A small image classifier, trained from scratch: 97085 training examples.
Rows from block 12, named by matrix and row number. Rows with one number belong to one neuron. Each number is 128 + 24 x the weight over the matrix's rms, rounded and kept within 0 to 255. All counts start at 0.
# gate: MLP gate (model.blocks.12.mlp.gate.weight, 960x320), inputs 0-79
# fc1: MLP up (model.blocks.12.mlp.fc1.weight, 960x320), inputs 0-79
# fc2: MLP down (model.blocks.12.mlp.fc2.weight, 320x960, transposed), outputs 0-79
gate.469 [132 136 120  71 134 116 122 112 143  96 112 137 108 129 126 102 110 113 142 120 114 105 121 134 108 123 101 118 106 147 111 121  93 137 105 146 116 129 109 116 150 111 122 147 127 138 129 136 136 133 130 137  96 127 131 164  69 115 118 116 140 123 157 135 106 153 152 115 139 142 118 142 106 150 113 162 130 127  85 154]
gate.470 [146 112  92  92 127 101 139  80 162 105 169 121 116 118 120 152 159 113 121  92 104 147 100 141 119 149 112 110 151 124 111  83 129 138 144 133 121 130 136 122 137  93  92 133 137 129 138 130 130 165 128 146 114  97 123 113 126 121 124 141 110 130 109 109 152 115 109 144 119 117 118 141 111 119 134 135 148 127 154 150]
gate.471 [149 147 110 165 117  95 157 140  92 124 147 149 147 128 165 114 150 133 120 129 162  79 109 113 115 133 189 143 119 166 107 157 115  99 104 142 116 146 126 149 152 100 108 111 107 137 154 137 107  67 133 155  96 122 153 131 158 137 131 111 115 154 122 144 164 116 108 159 140 160 114 120 108 108 132 185 118 145 125 155]
gate.472 [113  98 101 118 109 118 151 118 141 140 148 126 124 104 108  93 126 153 103  95 119 132  64  91 116 130 125 130 152 118 124 137  89 135 126 129 123 136  94 128 132 122 110 139 101 108 146 141  95 108 155 131 113 148 107 117 125 119 116 118 154 125 105 105 118 128  91 115 135 127 159 166 104 164 101 145 110 139 114 121]
gate.473 [133 154 166 147 129 135 135 130 132 158 138 132 141  80 147 112 151 147 130 108 112 105 134  77 134 121 124 131 131  92 148 158 116 142 127 170 111 117  92 102 103 145 142 147  80 123 152 120  92 140 148 131 147 114 113 117 144 138 137 136 157 120 111 151 116 123 119 115 155 139 146 143 136 109 126 173 137 109 170 140]
gate.474 [143 143 140 134 114 138 132 125 133 145 138 106 115 126 121 120 141 156 122 123 136 169  87  92 123 136  89 128 151 116 114 126 122 121 175 143 144 130 143 115 151 157 126 120 138 143 152 123 114 113 146 146 120 131 129 130 141 102 105 128 136 166 122 104 140 160 141 108 170 121 116 135 105 140 127 141 106 108 139 118]
gate.475 [149 120 151 255 162 130 100 178 159 143 176 106 164  87 112 147 162 122 136 210 142 127  80 123 165 156  53 131 134 130 130 174 120 133 107 161 165  84 122 118 172 176 145 167  84 149 134 127 103 114 122 124 124 136 102 127  94 167 134 149  92 108 108 113 127 107  96 156 156 113 142 132 122 138  97 121 154 138 137 128]
gate.476 [141 150 139 212 104 188 135 111 140 119 140 100 119 144 164  95 170 146 119 184 156  95 128 156 154 151  81 132 123 136 124 101 139 111 123 118 148 148  94 138 154 129  70 142 105 144 103 128  83 122  84 130 112 163 192 142 121 131  81 136 111 133 170 106 130 138 131  78 136 138 133 157  87 154 137 120 132 137 114 107]
gate.477 [197 112 153 244  91 151 164  95 210 105  58 100 123 111 190 175 157 175  56 218 166 132 136 146  91 167 115 170 166 158   0  82 168  37  92 106 157 125 145 123 149 106  55 117 137  72 116 187 160  87  58 182 142 228  87 139  85 127  80 197  88 178 130 132 118 162 147 114 169 141  95 242  41 189 176  32 160  89 141  80]
gate.478 [116  82 140 188  98 112 148 106 134 161 142 113 116 123 115 101 162 111 104 144 130 119 133 118 171 143 100 129 135  92 102 122 117  90  96 139 115 132 116 139 168 120 115 117 133 126 142 114 131  92 134 117  87 140 119 125 122 124 130 116 136 130 123 100 135 103 154 124 122 126 109 136 118 130 119 118 105 129  91 152]
gate.479 [154 117 143 139 151  61 144 156 135 126 133 157 145  94 141 106  80 118 118 128  95 140 122 148 102 153 130 138 119 134 133 113 138 124 127 130 113 141 106 130 143 153 135 126 117 137 148 115  98 113 103 132 106 126 134 140 169 155 140 119 152 148  98 114 113 147 136 163 142 136  98 133 125  65 118 177 112 132 120 137]
gate.480 [131 106 143 142 110 102 133 169 156 150 143 133 110 151 106 141 110 141 106  69 118 125 105 140 109 154 122 126 140  95 110 118 133 109 159 169 129 132 153 125 137 145 104 171 115 110 156  91 105 134 157 103 168  90 130  96  77 147 113 115 102 118 135  93 112 110 177 111 143 115 117 149 124 118 142 154 102 105 169 127]
gate.481 [130 133 134 102 127 120 141 124 134 104 111 136 122 105 160 128 108 132 110 151 145 149 100 128 101 140 133 108 142 135 122 111 153 139 131 148 141 144 110 113 116 109 122 168 115 109 114 148 111 126 117 152 116 164 137 128 154 140 121 124 142 144 159 130 108 133 150 113 120 164 117 116 139 180 140  97 177 111 144 122]
gate.482 [127 121 149 176 135 132 114 149 128 137 116 134 101 115 138 158 112 144 114 142 126 142 133 129 145 126 110 123 171 107 156 143 140 125 124 148 107 135 132 129 143 156 132  96 111 120 163 114  98 127 134 136 120 127 140 135  94 132 108 125 131 122 106 131 132 116 138 151 167  88 137 138 116  84 132 113 120 114 126 154]
gate.483 [128 122 145 153 141 150  99  96 121 130 142 127 142  99  96 120 182 144 119 177 136 121 117 117 117 153  86 117 147 155 130 134 112 146 131  85 128 132  92 123 131 138 120 160 122 131 139 126 136 155 120 123 118 117 179 134 134 125  76 122 105 141 139 130 142 135 154  99 158 162 135 151 106 134 129 137 105 120 118 118]
gate.484 [112 106 132 117 132  73  92 110 124 148  99 122 114  98 144 142 111 128 134 136 128 124  61 154 111 145 150 148 131 114 130 127 122 111 139 159 126 149 138 142 131 139 157 141 104 134 132 134 114 128 140 123 111 112  72 125 107 123 113 130 134 118  82 136 142 130 126  99  99 108 132 138 104 175 141 170 110 129 131 123]
gate.485 [117 111 111  94 184 104 112 147 142 152 144 148 164  87 126 138 103 135 113 113 159 130 114 109 114 102 124 130 127 132 123 110 137 107 125 121 127 128 130 117 128 112 134 157  91 104 124 129 121 146 124 139 121 118 132 119  98 125 126 112  96 140 107 107 127 155 145 134 110 143 174 135 144 126  88 184 140 141  91 124]
gate.486 [147  93 157 151 105  84 156 152 109 112 123 103 133 140 150 125 156 133 160 132 150 130  91 117 137 161 101 151 110 134 134 129 125 123 163 148 149 144 109 162 121 111 132 132 130 104 129 156 113 145 118 145 121 113 101  89 141 149 124 144 149 122 134 139  78 126 135 102 135 132 145 120 126 146 121 155 100 128 139 134]
gate.487 [163 122 153 120 129  99 149 162 204 159 128 106 134 107 160  77 101 114 170 124 109 127 138 109 124 147 100 122 112 118  98 151 121 113 154 131 138 117 104 119 133 143  84 204 101 132 109  92 106  99  90 149 120 166 148 130 106 134 129 129 103 128 119 134 149 110 137 110 158 112 118 141  93 107 129 160  69 177 102 133]
gate.488 [118 105 135 106 131 103 120 210 170 125  67 161 116 126 138  83  96 157 123 111  97 124 159 121 119 167  83 151 124  90 148 146 106 135 103 107 158 118 120 167 189 140 148 119 157 103 130 124 124 202  73 160  92 108  92 105 141 155 140 146 111 139 122 135 156 148 162 146 118 134  83 118 125 141 161 187  78 112  94 175]
gate.489 [120 120 162 134 113 159 147 135 142 134 119 109 122 142 111 129 163 129 124 159 145 145 112 129 151 130 115 123 131 124 129 119 133 125 140 145 130  98 165 127 174 133 116 132 136 140 110 127 121 110 112 117 103 156 125 123 148 135  87 153 116 148 148 128 126 127 146 124 125 135 106 156  98 122 137 103 141 101 125 136]
gate.490 [156 105 123 161 150 175 179 121 171 142 133  85 109 186  89 179 115 127 167 137 136 129 128  66  96 120 143 155 151 145 101 141  95  96 105 134 127 142 174  90 123 148  87 181 118 134  83 147 220 191  99  70 165 191  92 112  55  94 110 132  99 119 169 169 170 139  92 102 147 126 119 175 107 177 148  84 207 149 171  88]
gate.491 [114 111 161 105 143 145 115 110 129 112 127 125 108 115 142 134 157 145 103 146 131 133 111 122 133 148 106 124 112 121 164 116 130 100 149 138 149 125 125 165 146 114 124 121 133 147 141 129 132 133 172 131 121 119  87 108 136 132 129  96 132 110 121 141 110 151 175 135 117 125 140  98 125  86 135 118 146 113 125 140]
gate.492 [147 147 146  95 134 112 136 161 151 127 113 126 119 127 124 109 116 126 134 137  82 113 179 133 108 141 136 110  93 122 156 150 132 147 127 137 105 141 128 116 120 109 143 118 158  90 137 150 104 130 112 133  77 129 147 128 171 130 107 138 125 114 173 143 166 150 133 108 106 161 113 121 135 180 145 137 106 119 146 112]
gate.493 [150 123 149 128  99 116 138 154 167 137 120 115 109 140 144 113 139 139 150 147 152 141  91 125 141 165  88 125 123 134 120 151 142 141  94 159 159 124 115 143 173 133 105 136 107 131 136 143 149 112 140 145 140 124 120 117 122 153 121 140 110 153 128 131 116 161 137 138 125 116 108 141 138 163 134 126 138 130 121 124]
gate.494 [119 117 135 185 112 121 121 115 120 115 140  93 124 149 100 101 116 124 141 135 129 131  94 134 126 120 111 115  96 113 119 114 113 143  89 132 132 154 145 116 142 153 150 120 157 126 116 112 115 105 134 124 136 138 119 127  87 133 110 139 120 105 132 136 124 123 167 133 110 108 150 131 124 166 120 112  93 109 103 110]
gate.495 [119 146 125  48 124 131 111 154 128 110 110 155 129 141 141  87 126 126 132 112 122 121 101 135 118 138 146 142 108 122 146 133 144 112 130  89 127 124 130 148 146 125 121 158 151 133 117 142 151 123 146 143 114 127 123 113 185 128  94 132 159 146 113 155 132 143 129 111 121 140 129 133 138 161 142 114 140 118 142 152]
gate.496 [140 106 138 127 133 146 120 137 105 123 153 123 133 120 140  97 127 129 105 141 151 101 119 129 119 149 116 134 139 119 165 133 118 131 156 127 128 122 122 127 150 118 137 154 106 139 130 100 102 116 129 125 137 120 146 109 122 131 114 138 113 128 152 147 125 138 166 123 133 128 109  94  97 110 134 145 106 137 131 107]
fc1.469 [125 101 110 160  89  97 130 114 107 128  99 135 102 129 143 107  88 116 144  96 127 125 115 108 106 130 117 127 141 120 135 133 105 100 101 144 125 125 121 112 140 123 130 115 112 114 121 135 161 134 120 119 143 107  38 119 156 139 103 174 101 138 147 133 156 113 122  91 120 108 104 145 130  85 110 172  99 121 124 127]
fc1.470 [116 117 153 133 180 133 102 119 153 113 126 142  88  95 110  96 152 128 126 118 148 123 111 149 150 138 118 113  91 129 129 107 141 126 121 122 121 125 145 116 137 126 146 192 107 133 132 116 120 146 149 118 112 116 125 110 103 139 137 140 107 145 107 130 136 137 127 179 145 139 156 147 126 164 124 108 168  92 110 160]
fc1.471 [122 119 115  67 119  85 128 157  99 121 127 171 129 114 156 117 132  99 127  67 144 140 165 124 148 153 176  94  93 117 143 115 111 121 150 124 114 144 162 142 107 113 139  71 138 130 116 117 108  95  94 125 120 110 106 137 118  99 161 143 128 115 143 137 122 123 165 135  95 121 149 115 164 114 126 159  71 155 123 113]
fc1.472 [131 110 136 110 122 112 132 140 110 128 128 101 120 136 151 110 105 130 119  85 145 138 129 115 134 124 162 105 111 100  92 149 122 108  99 143 124 138 117 132 145 150  93 154 169 136 102  97  85 102 142 113 139 164 132 112  94 142 101 114 128 162  99 154 153 101 102 105 120  91 124 156 115 158 144 132 146 130 120 142]
fc1.473 [156 131 128 179 149 111 118 103 116 142 134 132 146 113 154 114 143 123  78 122 124 132  99 109 131 154  93  97 128 115 166 137 121 119 118 128 119  87 117 140  99 148 131 149 117  92 157 139 133 130  90 132 103 128 135 133 115 114  94 126 141 112 130 136 100 145 149 108 116 110 118 128 131 106 130 126 134 137 168 121]
fc1.474 [140 107 156 162 125 101 151 120 139 145 111 106 102 139 158 123 125 134 115 169 111 110 164 124 123  95 159 140  93 137 131 107 128 123 151 119 131 156 163 153 129 126 127 182 118 137 125 152 130  80 106 101 126 125  83 126 112 110 151 116 161 139 101 115 131 130 135 148 124 131 106 131 130 124 158 160 114 148 101 153]
fc1.475 [129 168 121 132 133  88 185 135 124 130 125 113 104 105 159 113 132 125 100 113 103 116  87  97 140 133 105 116  70  98  92 128 123 112  60 166 125 142 194 131  95 142 102 186 135 100 150  93 105 132  97 151 150 128 127 158  76  91  90 158 145 151 140 152 123 155 207  67 114 125 108 159 134 195 129 115 135 112 142 147]
fc1.476 [117 138 152 119  75 170 108 105 106 123 116 103 126 137 100 112 127 133  84 128 150 117  97 107 161 113 109 135 133 130 102 119 104 110 118 162 126 123  94 133 114 122 108 153 143 121 154 171 129 106 124 118 155 144 132 115 113  82 121 142 119 147 117  90 126 108 139 132 114 132 129 136 120 146 140 138  98 113 132 129]
fc1.477 [ 89 168 116 229  12 134 104  76  77  94 163 116 176 178  99  32 180 144 120 236 168 160  28 193 239  96  79  53 104 196 162 108 114 148  54 174 104 104  84 124 157 115 143 122 126 111 173 146  58   8 177 140 133  61  45 130 160 170 120  75 172 126 139  71  66 169 127 104  81 124 132  84 136  90  57 157 141  83  59 121]
fc1.478 [ 82 169 141 116 125 119 138 123 124 150 141 108 106 163 129 123  96 128 137 121 131 153 153 104 134 128 150 148 147 110 138 157 144 179 150 115 137 135 132 133  64 128 137 137 175 128 127 137 106 182 108 146 144 135 167 133 124 110 120 125 135 104 148 120 154 113 147 109 114 175 166 138 120 180 120 164 116 160 136 125]
fc1.479 [167 101 126 124 133 131 150 147 123 133 135 122 134 150 129 103 121 155 108 109 161 123 146 113 124 133 134 127 139 106  94 168 118 102  98 145 105 145 133 129 133 137  94 131 104 132 143 131 141  96 158 112 137 169 146 145 157 124 107 103 121 167 108 158 151 122 127 105 111 112 108 143 123 147 101 125  83 129 145 139]
fc1.480 [133 153  94 160 153 122 103 130 116 150  90 119 123 165 129  60  91 104 133  95 147 119 112 120 130 134 119 129 148 132 108 119 104 128 146 132  98 123 113 102 123 128 106 157 111 126 132 138  99 177 138 131 149 148 172 151 112 130 120  89 142 132  95 129 156 110 131 101 153 112 146 142 105 171 102 133 113 150 119 123]
fc1.481 [ 94 122 163 111 121 120 143 131 133 118 136 138 142 156 113 140 128 135 114 112 111 144 153 141  98 161 139 167 157 124 137 129 156 119 160 108 136 152 122 130 107  93 145 130 123 118  91 116 132 136  76 140 122 122 117 121 161 142 116 125 124 105 132 140 133 114 104 111 124 111 123 147 117 115 147  75 166 137 132 115]
fc1.482 [129 143 129 128 156 116 142 152 125 133 147 121 105 124 129 107 124 134 100 101 135 126 153 126 114 144 141 135 123 120 128 116 164 127 141 134 138 125 167 138 132  98 128 107 139 140  70 119  98 116 112 128 119 108 143 115 115 129 118 134 116 137  95 132  90 110 141 128 135 143 127 115 143 153 112 138 121 136 122 133]
fc1.483 [159 140 109 171 121  80 148 139 124 127 175 110 124  91 161 101 131 129  86 103 171 143  96 110 123  86 154 142 132 146 133  95 117 171  82 159 147 118 113 120 119 126 105 130 129 139 124 105 113 147 125  95 119 139 139 118  96 142 114 108 110 138  82 145 123 108 105 144 142 129 141 129 131  90 127 147  96 142 147 120]
fc1.484 [140 121 133 121 114 116 107 144 143 139 130 137 122 151 147 101 121 110 133  97 129 146 138 116 125 116 113 152  94 123 112 112 152 133 104 146 115 116 102 156 125 112  92 129 132 113 117 112  76 144 153 115 134 142 119 137 130 141 124  96  76 130 135 141 143 127 116 109 129 126 153 142  86 102 138 104 123 134 167 145]
fc1.485 [151 113 158  83 113 174 161 126 143 114 135 170 117 121 152 151 107 147 118 150 135 125 149  90 110 127 133 125 145 146  87 132 120 145 135 126 113 136 124 127 162 106 100 102 153 117 147 138 145 135 154  95 147 166 120 120 142 113 112 132 115 157 123 142 141 134  82 114 151 109 121 156 135 146 146  91 162 136 137 112]
fc1.486 [139 135 130  69 119  86 125 141 111 123 150 117 126 121 103 119 129 123 151  80 126 109 144 152 138 129 167 127 118 116 137 109 138 129 148 131 162 120 123 132 107 119 183 116 125 145 117 127 125 146 111 151 105  89 147 137 147 132 111 156 112  86  87 120 140 136 135 158 119 164 130 113 148 133 138 112 139 138 114 118]
fc1.487 [140  49 126  90 129 115  78 122 127 132 129 111 136 124  67 127 123 116 150  91 174 147 143 182 143  93 125 184 139 138 153 128 154 148 178 110 148 123  95 162 171  93 156  94 102 117 110 152 146 169 162 151 141  99  73 110 162 147 128  83 115  99 137  88 138 103  45 200 186 103 110 125 134  92 123 166 125 116 140 137]
fc1.488 [136 108  94 197 128 175 108  92 155 128  98 109 133  97 171 124 156 128  63 167 158 121  98 147 121 151 111 119 128 111 125  96 133 106 129 125 104 107 101 112 171 140 139 147 145 119 179 118 114 186  99 140 167 137  45 114  92 115 130 149 130 166 146 114 169 104  83 151 179 123  90 111 135 145 146  66  90 119 125 104]
fc1.489 [142 143 136 162 109 120 139 125  81 152 101 133 129 173 112  94 129 141 113 108 136 127 103 107 130 133 131 122 115 134 132 137 108 109 151 141  94 146 103 126 115 148 109 146 122 135 119 123 150 120 144 135 133 143 141 104  67 125 107 112 135 105 146 144 120 112 124 120 132 118 139 122 111 164 106 118 148 127 124 152]
fc1.490 [ 69 135 131 142 159 113  90 116 111 134 132 127 151 112  73 103 105 133 144 145 129 162  79 153 157 105 155 126 110 120 205 168 136 134 122 120 149  90 139 102  46 105 193 124 116 121 146 142 103 155 152 127 149  15 189 108 139 127 164  67 137  80 117  91  86 123 130 170  90 159 196  72 195  51  73 188 111 117 195 169]
fc1.491 [130 146 150   0 127  84  94 161 121 127 116 132 129 103 127 114  99 117 144  82 122 142 182 131 112 121 123 125 113 137 146 172 127 143 109 107 155 129  90 133 113 124 148 116 153 122 138 131 158 119 154 149 134 126 123 138 135 130 159  99 143 115 130 126 105 136 139 162 118 164  80  88 141 105  87 136 105 143 117 158]
fc1.492 [124  85 152 142  99 131  65 125 110 140 127 116 155 131  94 113  89 147 122  71 116 143  98 185 136 127 103 122 158 131 118 139 138 144  97 102 132 105  86 140 165 124 141 155 123 125 154 164 118 202 146 138 110 129 111 144 117 152 112 114 185 128 151 107 117 121  96 143 111 117 132 136 148 148 114 165 118 116 109 155]
fc1.493 [118 113 153  79 137 131 101 103 145 125 115 133 146 143 113 122 141 138 129 118 129 137 173 170 110 147 123 156 120 145 141 105 117 109 156 134 103 134 101 156 151 133 152  90 105 125 159 141 153 161  97 155 106 100  89 111 209 108 141 136 135 119 181 126 158 152  86 164 125 107 140 136 146 103 139  90  94 133 103  93]
fc1.494 [139 129 117  85 121 100 142  95 145 136 128 119 120  93 124 113 144 102 130 111 144 158  80 105 126 103 135 146 145  93 100 119 146 151 123 149 123 167  85 153 110 171 133 175 161 150 119 159 119 162 153 102 125 167 132 128  99 150 133 118 148 148  95 121 138 121 143  96 138 102 139 164 123 190 125 125 152 105 149 147]
fc1.495 [145 125 134 170 164 108  88 165 115 111 153 134 152 156 143  96 125 138 122  99 127 159 111 139 124 133 120 150  83 118  94 123 145 119 145  84 148  85 117 131 137 115 143 106 110 130  98 100  83 115 113 113 117 119  87 140 143 138 157 105 138 109 100 144 127 101 162 134 134 112 114 120 144 115 120 103 127  98 103 125]
fc1.496 [113 132 121 142 148 157 128 165 103 147 112 135 129  90 157 149  68 143 120 120 109 130  94 120 159 106 118 150  93 163 121 120  99 120  70 129 109 126 150 131 141 100 106 132 137 137 140 118 113  91 160 104 134 148 125 126  86 131 104 125 145 137  90 164 129 126 134 117 130 128 158 156 133 195 131 152 150 134 129 108]
fc2.469 [131 110  93 148 121 114 114  97 123 120 134 118 147 160 113 130 108 113 121 116 100 118 117 167 106 108 123 114 132 152 112 125 148 111 179 130  80 152 122 134 139 120 124 122 126 154 128 126 125 150 132 126 139 126  76 135 154 134 117 140 140 134 136 140 127 136 146 120 147 118  94 136 115 130 107 134  98 127 115 169]
fc2.470 [101 149 120 114 112 126 118 128 120 136 110 156 107  89 129 115 113 127 108 102 118 173  87 126 161 102 147 163 102 113 141 119 123 106  96 169 160 119 124 103 114 104 107 134 154 136 110 123 110  92 134  97 123 117 120 122 142 106 156 115 171 123 115 123 105  90 117  99 104 107 144 146 130 174 112 100 175 116 157 136]
fc2.471 [109 115 141 122 148 161 120 131 103 110 142 119 115 114  93  92 136 154 157 193 165 157 138 131 129 132 120 143 135  89 121 107 107 133 117 131 154 134 139 137 128 150 126  76 186 133 146 147 123 127 143 119 129 112 166 114 146 153 134 143 152 137 116 138 130 130  88 173 126 130 146 122 138 100 100 109 136 141 154 129]
fc2.472 [154 137 122 102 123 163 125  94 150 149 132 135 125 131 134 161 159 125 123 133 128 119 151 101 130 114 113  81 142 143 100 121 109 120 100 142 135 121  98 119 133 126 103 115 129 108 125 131 142  85 103 133 150 151 161 137 111  99  96  95 127 114 110 109 132 121  75  87 160 121 137 180 111 112 114 114 136 116 131 163]
fc2.473 [161 142 131 154 115 148 131 103 137 140 123 115 129 141 140 154  86 138 107 110 103 157 126 127 146 143 174 142 134 105 128  99 141 138 117 156 108 126 123 128 139 123  92  64 138 135 153  86 114 140 102 130 103 144 118 125 104 113  95 119 149 123 143  84 116 103 107  96 105 122 138 126 103 148 148 121 188 121 105 114]
fc2.474 [145 123 107 159 147 107  99 137 136 123 129 128 114 134 123 161 116 114 122 119 102 115  99 159 133 129 149 148  94 141 134 147  99 124 160 113 149 126 146 119 123 131 132 137 100 146 161 131 168 167 141 127 114 116  98 130 118 142 114 141 152 120 134 131 138 128 156 145 101 102 119 138 132 108 159 117  93 147 103 128]
fc2.475 [114 171 111  84 172 143 153  79  99  99 157 172 105 130 211 160 108 166 102 157  99 107 136 136 112 126 151 100  97 154  82  74 118 122 114 122 112 138 168  78 105 129  69 155 137 115 144 111 172 154 115 120 157 151 124 145 113 117 109 116 153 189 148 179 124 136 172  47 170 123 123 182 114 128 119  83 169 127 112 128]
fc2.476 [ 98 121 129 122 168 109 130 110  93 143 118 152 134  67 118 110 117 121 116 113 120 128 108 155  97 114 140 146 137 140 134  91 153 122 141 127 127 148 162 116 134 141 119 110 137 149 114 100 114 125 125 108 107 133 125 131 161 140 162 129 143 159  79 164 125 146 127 147 133 102  96 116 164 125 133 130 151  79 113 154]
fc2.477 [ 27 152  77  98  30  88  76 174 205 121 214  36 100 106  58  21 116 112 154 150 130 167  52 148 227  28  54 167 248 139 190 222 177 194  36 157 149 131  40  79  54 136 187 115  56 178  88 118  24  82 144 114 168  51 146 160 217  98 178  92  28  71  99  29 104  58  97 151  64 139 213  67 235 103  89 106  57 138 205  60]
fc2.478 [120 156  96 158 135 150 162 105  83 130 119 129 127 142 165 145 117 129 109 134 151 142 107  96 142 111 116 130 129 144 103 127 138 131 126 119 115 130 168 115  87 123 115 171 130 124 111 129 123 120 139 119 157 150 136 123 121 130 136 145 146 159 104 129 122 120 137 110 167 133 125 130 158 121 113 122 108 126 148 105]
fc2.479 [128 128 119 118 131 141 155 118 110 127 133 141 128 144 169 123 126 132 134 127 117 140 135  93 126 125 121 134 116 106 124 110 136 124 107 137 121 107 134 100 132 117 111 117 163 119 113 130 135 120 158 107 170 156 106 138 126 112  95 114 125 115 130 158 152 122  99 129 153 117 126 134 124 122 138  96 135 121 180 132]
fc2.480 [114 122 140 139 148 115 181 121 123 146 109  86 140 104 141 145 128 129 118 164 148 109 150 107 145 160 125 132 119 129 130 144  97 118 101 163 107 132 146 128 109 164 126 173 134 109 159 153 129 151 104 138 148 140 141 153 165 107 154 147 114 146 154 167 127 129 139 125 113 123 116 129 136 140 136  94 111 135 133 109]
fc2.481 [145 114 139 106 140 150 122 123 139 129 117 135 133 133 124 120 129 140 132 147 123 117 152 135 145 142 123 120 135 107 125 122 120 104 115 113 144 133 140 113 131 144 142  97 132  96 111 125 144 103 120 144 124 135 135 137 138 127 141 137 108 111  79 116 151 136 110 133 102 130 123 112 142 115 130 146 185 127 135 124]
fc2.482 [164 147 148  97 107 122 134 119 111 119 119 142 132  90 122 113 133 145 132 144 127 178 133 119  81 112 119 114 132 151 152 113 108 105 129 108 117 126 101 127 118 111 126 115 147 147 129 141 113 110 137 139 105 116 155 117 131 134 139 117 131 135 133  95 124 140 138 132 183 151 135 103 133  93 136 149 139 116 111 161]
fc2.483 [113 115 138 109 111 149 127 126 112 135 112 139 123 110 124 149 144 147 117 104 125 105 127 115 106 117 117 113 128 126 113 139 140 117 105 162 110 129 149 129 134 127 145 175 121 114 126 114 118 171 164 120 125 106 153 123 135 130 131 150 121 149  89 133 124 114 111 147 118 111 118 139 123 140 156 114 111  91 112 120]
fc2.484 [108 128  99 154 157  93 123 116  92 138 124 109 130 119 146 166 129 100 118 116  95 102 148 105 161 145 123  94 121 115 149 131 118 113 148 126 113 140 102 121 148 131 108 103 118 113 156 127 115 103 144 169 152 100 152 118 125 123 118 150 156 131 101  91 158 136 140 135 117 147 163 128 104 117 166 132 108 130 137 114]
fc2.485 [166 113 112 114 106 161 121 142 157 150 138  82 117  94 128 155 103 119 129 105 162 128 131 115 110 114 134 140 177 148  85 119 143 106 144 115 146 142 118 126 103 135 121 162 120 151 110 180 135 166 150  97  93 132 127 123 155 105 148 119 129 151 115 157 148 109 112 141 115 112 117 121 116 118 148 131 128  95 130 155]
fc2.486 [ 90 140 138 108 110 111 165 123 117 135  94  99 134 114 138 112 124 133 133 100 145 114 157 132  97 135 139 124 138 151 125 115 127 153 140 137 144 127 123 129 168 150 126 166 114 118 121 130 103 162 108 101 137 111 134 112 107 138 179 144 158  95  95  82 134 109 161 140 165 111 125 120 166  66 137 150 116 116  82 102]
fc2.487 [121  95 126 125 129 155 106 158 136 132 132  79 142 126  42 111 136 108 168 115 115 158 173 168 113 144 100 160 171 112 130 147 111 156 160 148 143 130 123 114 164 168 156 144 137 152 115 151 140 242 105 135 128  83 102 139 138 108 168 140  99 118 180 113 151 126 109 188 129 136 133  92 162 102 131  54 138 146 165 152]
fc2.488 [129 108 164 136 129 164 153  87  84 127 104 156 150 115 109 125  88 131 135 129 170 111 120 158 117 142 128 148 122 136 160 113 111 123 146 140 124 108  92 133 134 117 114  78 160 107 175 146  82 106 155 152  95 137 121 147 109 130 109 135 118 143 140 134 169  94  67 149 136 120 106 116 105 147 173 128 159 154 115 126]
fc2.489 [153 114 119 134 138  95 122 162  78 131 140 131 129 136 153 101 105 110 155  73  83 136 141 120 129 122 137  90  92 108 136 103 107 112  95 136 122  96 129 146 130 115 150 115 154 142 108 106 119 106 102 124 141 137 144 108 157 124 119 142 110 112 129 162 113  99 175 112 108  89 121 119 135  94 127 123 124 105 127 117]
fc2.490 [ 90 190 122 180 105 153 142 162 166 145 154  77 105  92 134  82 127 148 123 153 119 115  99  92 145  97  95 151 106 130 138 156 122 151  87 110 105 140 130  48  45 106 120 195  34 135 119 129 131 194 103 100 216 126 158 100 146 103 151 174  73 169  89 140 140  95 128 141  62 138 169 124 150 129 156  73 103  95 219 141]
fc2.491 [131 142 131 104 111 142 103 140 131 115  97 147 123 110  93 168  93 164 122 106 167 154 156 124 126 139 110 158 140 147 123 113 118 140 178 133 115 116  95 159 156 120 152  93 162 100 112 146 118 148 155 135 107 108 133 143 115 144 149 135 115  84 168 109 128 117 123 174 111 177 117 129 125 129 129 142 150 136 100 115]
fc2.492 [134 116 116  86 114 173  74 146 146 134 146 123 132 145  92 124 116 116 140  58 101 153 130 185 123 125 124 109 155 157 135 177 125 125 154 150 146 118  90 127 142 135 130 122 121 116 110 124 121 123 139 155 144  90 132 108 113 107 141 104 112 130 127  83 102 127 129 179 129 115 110 158 141 193 151 124 124 157  86 133]
fc2.493 [126  86 149 122 115 163  74 155 146 136 115 111 120 126 105 155 106 158 142 136 128 139 107 185 110 128 112 147 115 159 125 118 112 132 169  79 139 133 116 136 175  87 136 144 117 120 111 122 142 143 141 111 117 110 109 154 177 135 137 138 105 125 112 130 106  92 120 166 146  94 118 100 101 113 127 160  64 137 125 155]
fc2.494 [115 175 140 135 119 152 177 113 116 140 149 134 123 120 146 157 148 133 117 144 138 127 103 124 135 119 138 132 142 126 112 114 173 119  98 132 106 125 155 123 117 151  84 144 115 145 134 132 146 139 144 144 137 172 179 143 146 118 107  87 144 158  92 125 115 156 105 118 135 153 176 162 112 183 112 116 161 111 119 153]
fc2.495 [127  97 120 147 170 134 102 139 113 138 120 122 109 120 101 153  73 141 115 106 138 143 111 155 140 133 149 115 153 163 161 136  66 131 100 103 151 114 122 129 142 129 133 129 145 113 146 142 123 134 152 134 126  77  84 115 104 124 141 133 114 125 145 137 120 148 182 128 129  88  87 104 158 177 119 143  79 152 120 157]
fc2.496 [134 130 137 148 111 122 135 130 144 117 142 130 138 103 151 122 135 157 107  92  77 125 117 104 134 148 152 100 116 102  95 112 106 102 134 142 145 148 112 146 133 129  90 152 124 156 117 125 135  93 105 119 156 162 136 104 156 144 110 139 115 135  47 147  93 107 132 111 137 145 115 161 136 174 112 108 124 152 132 148]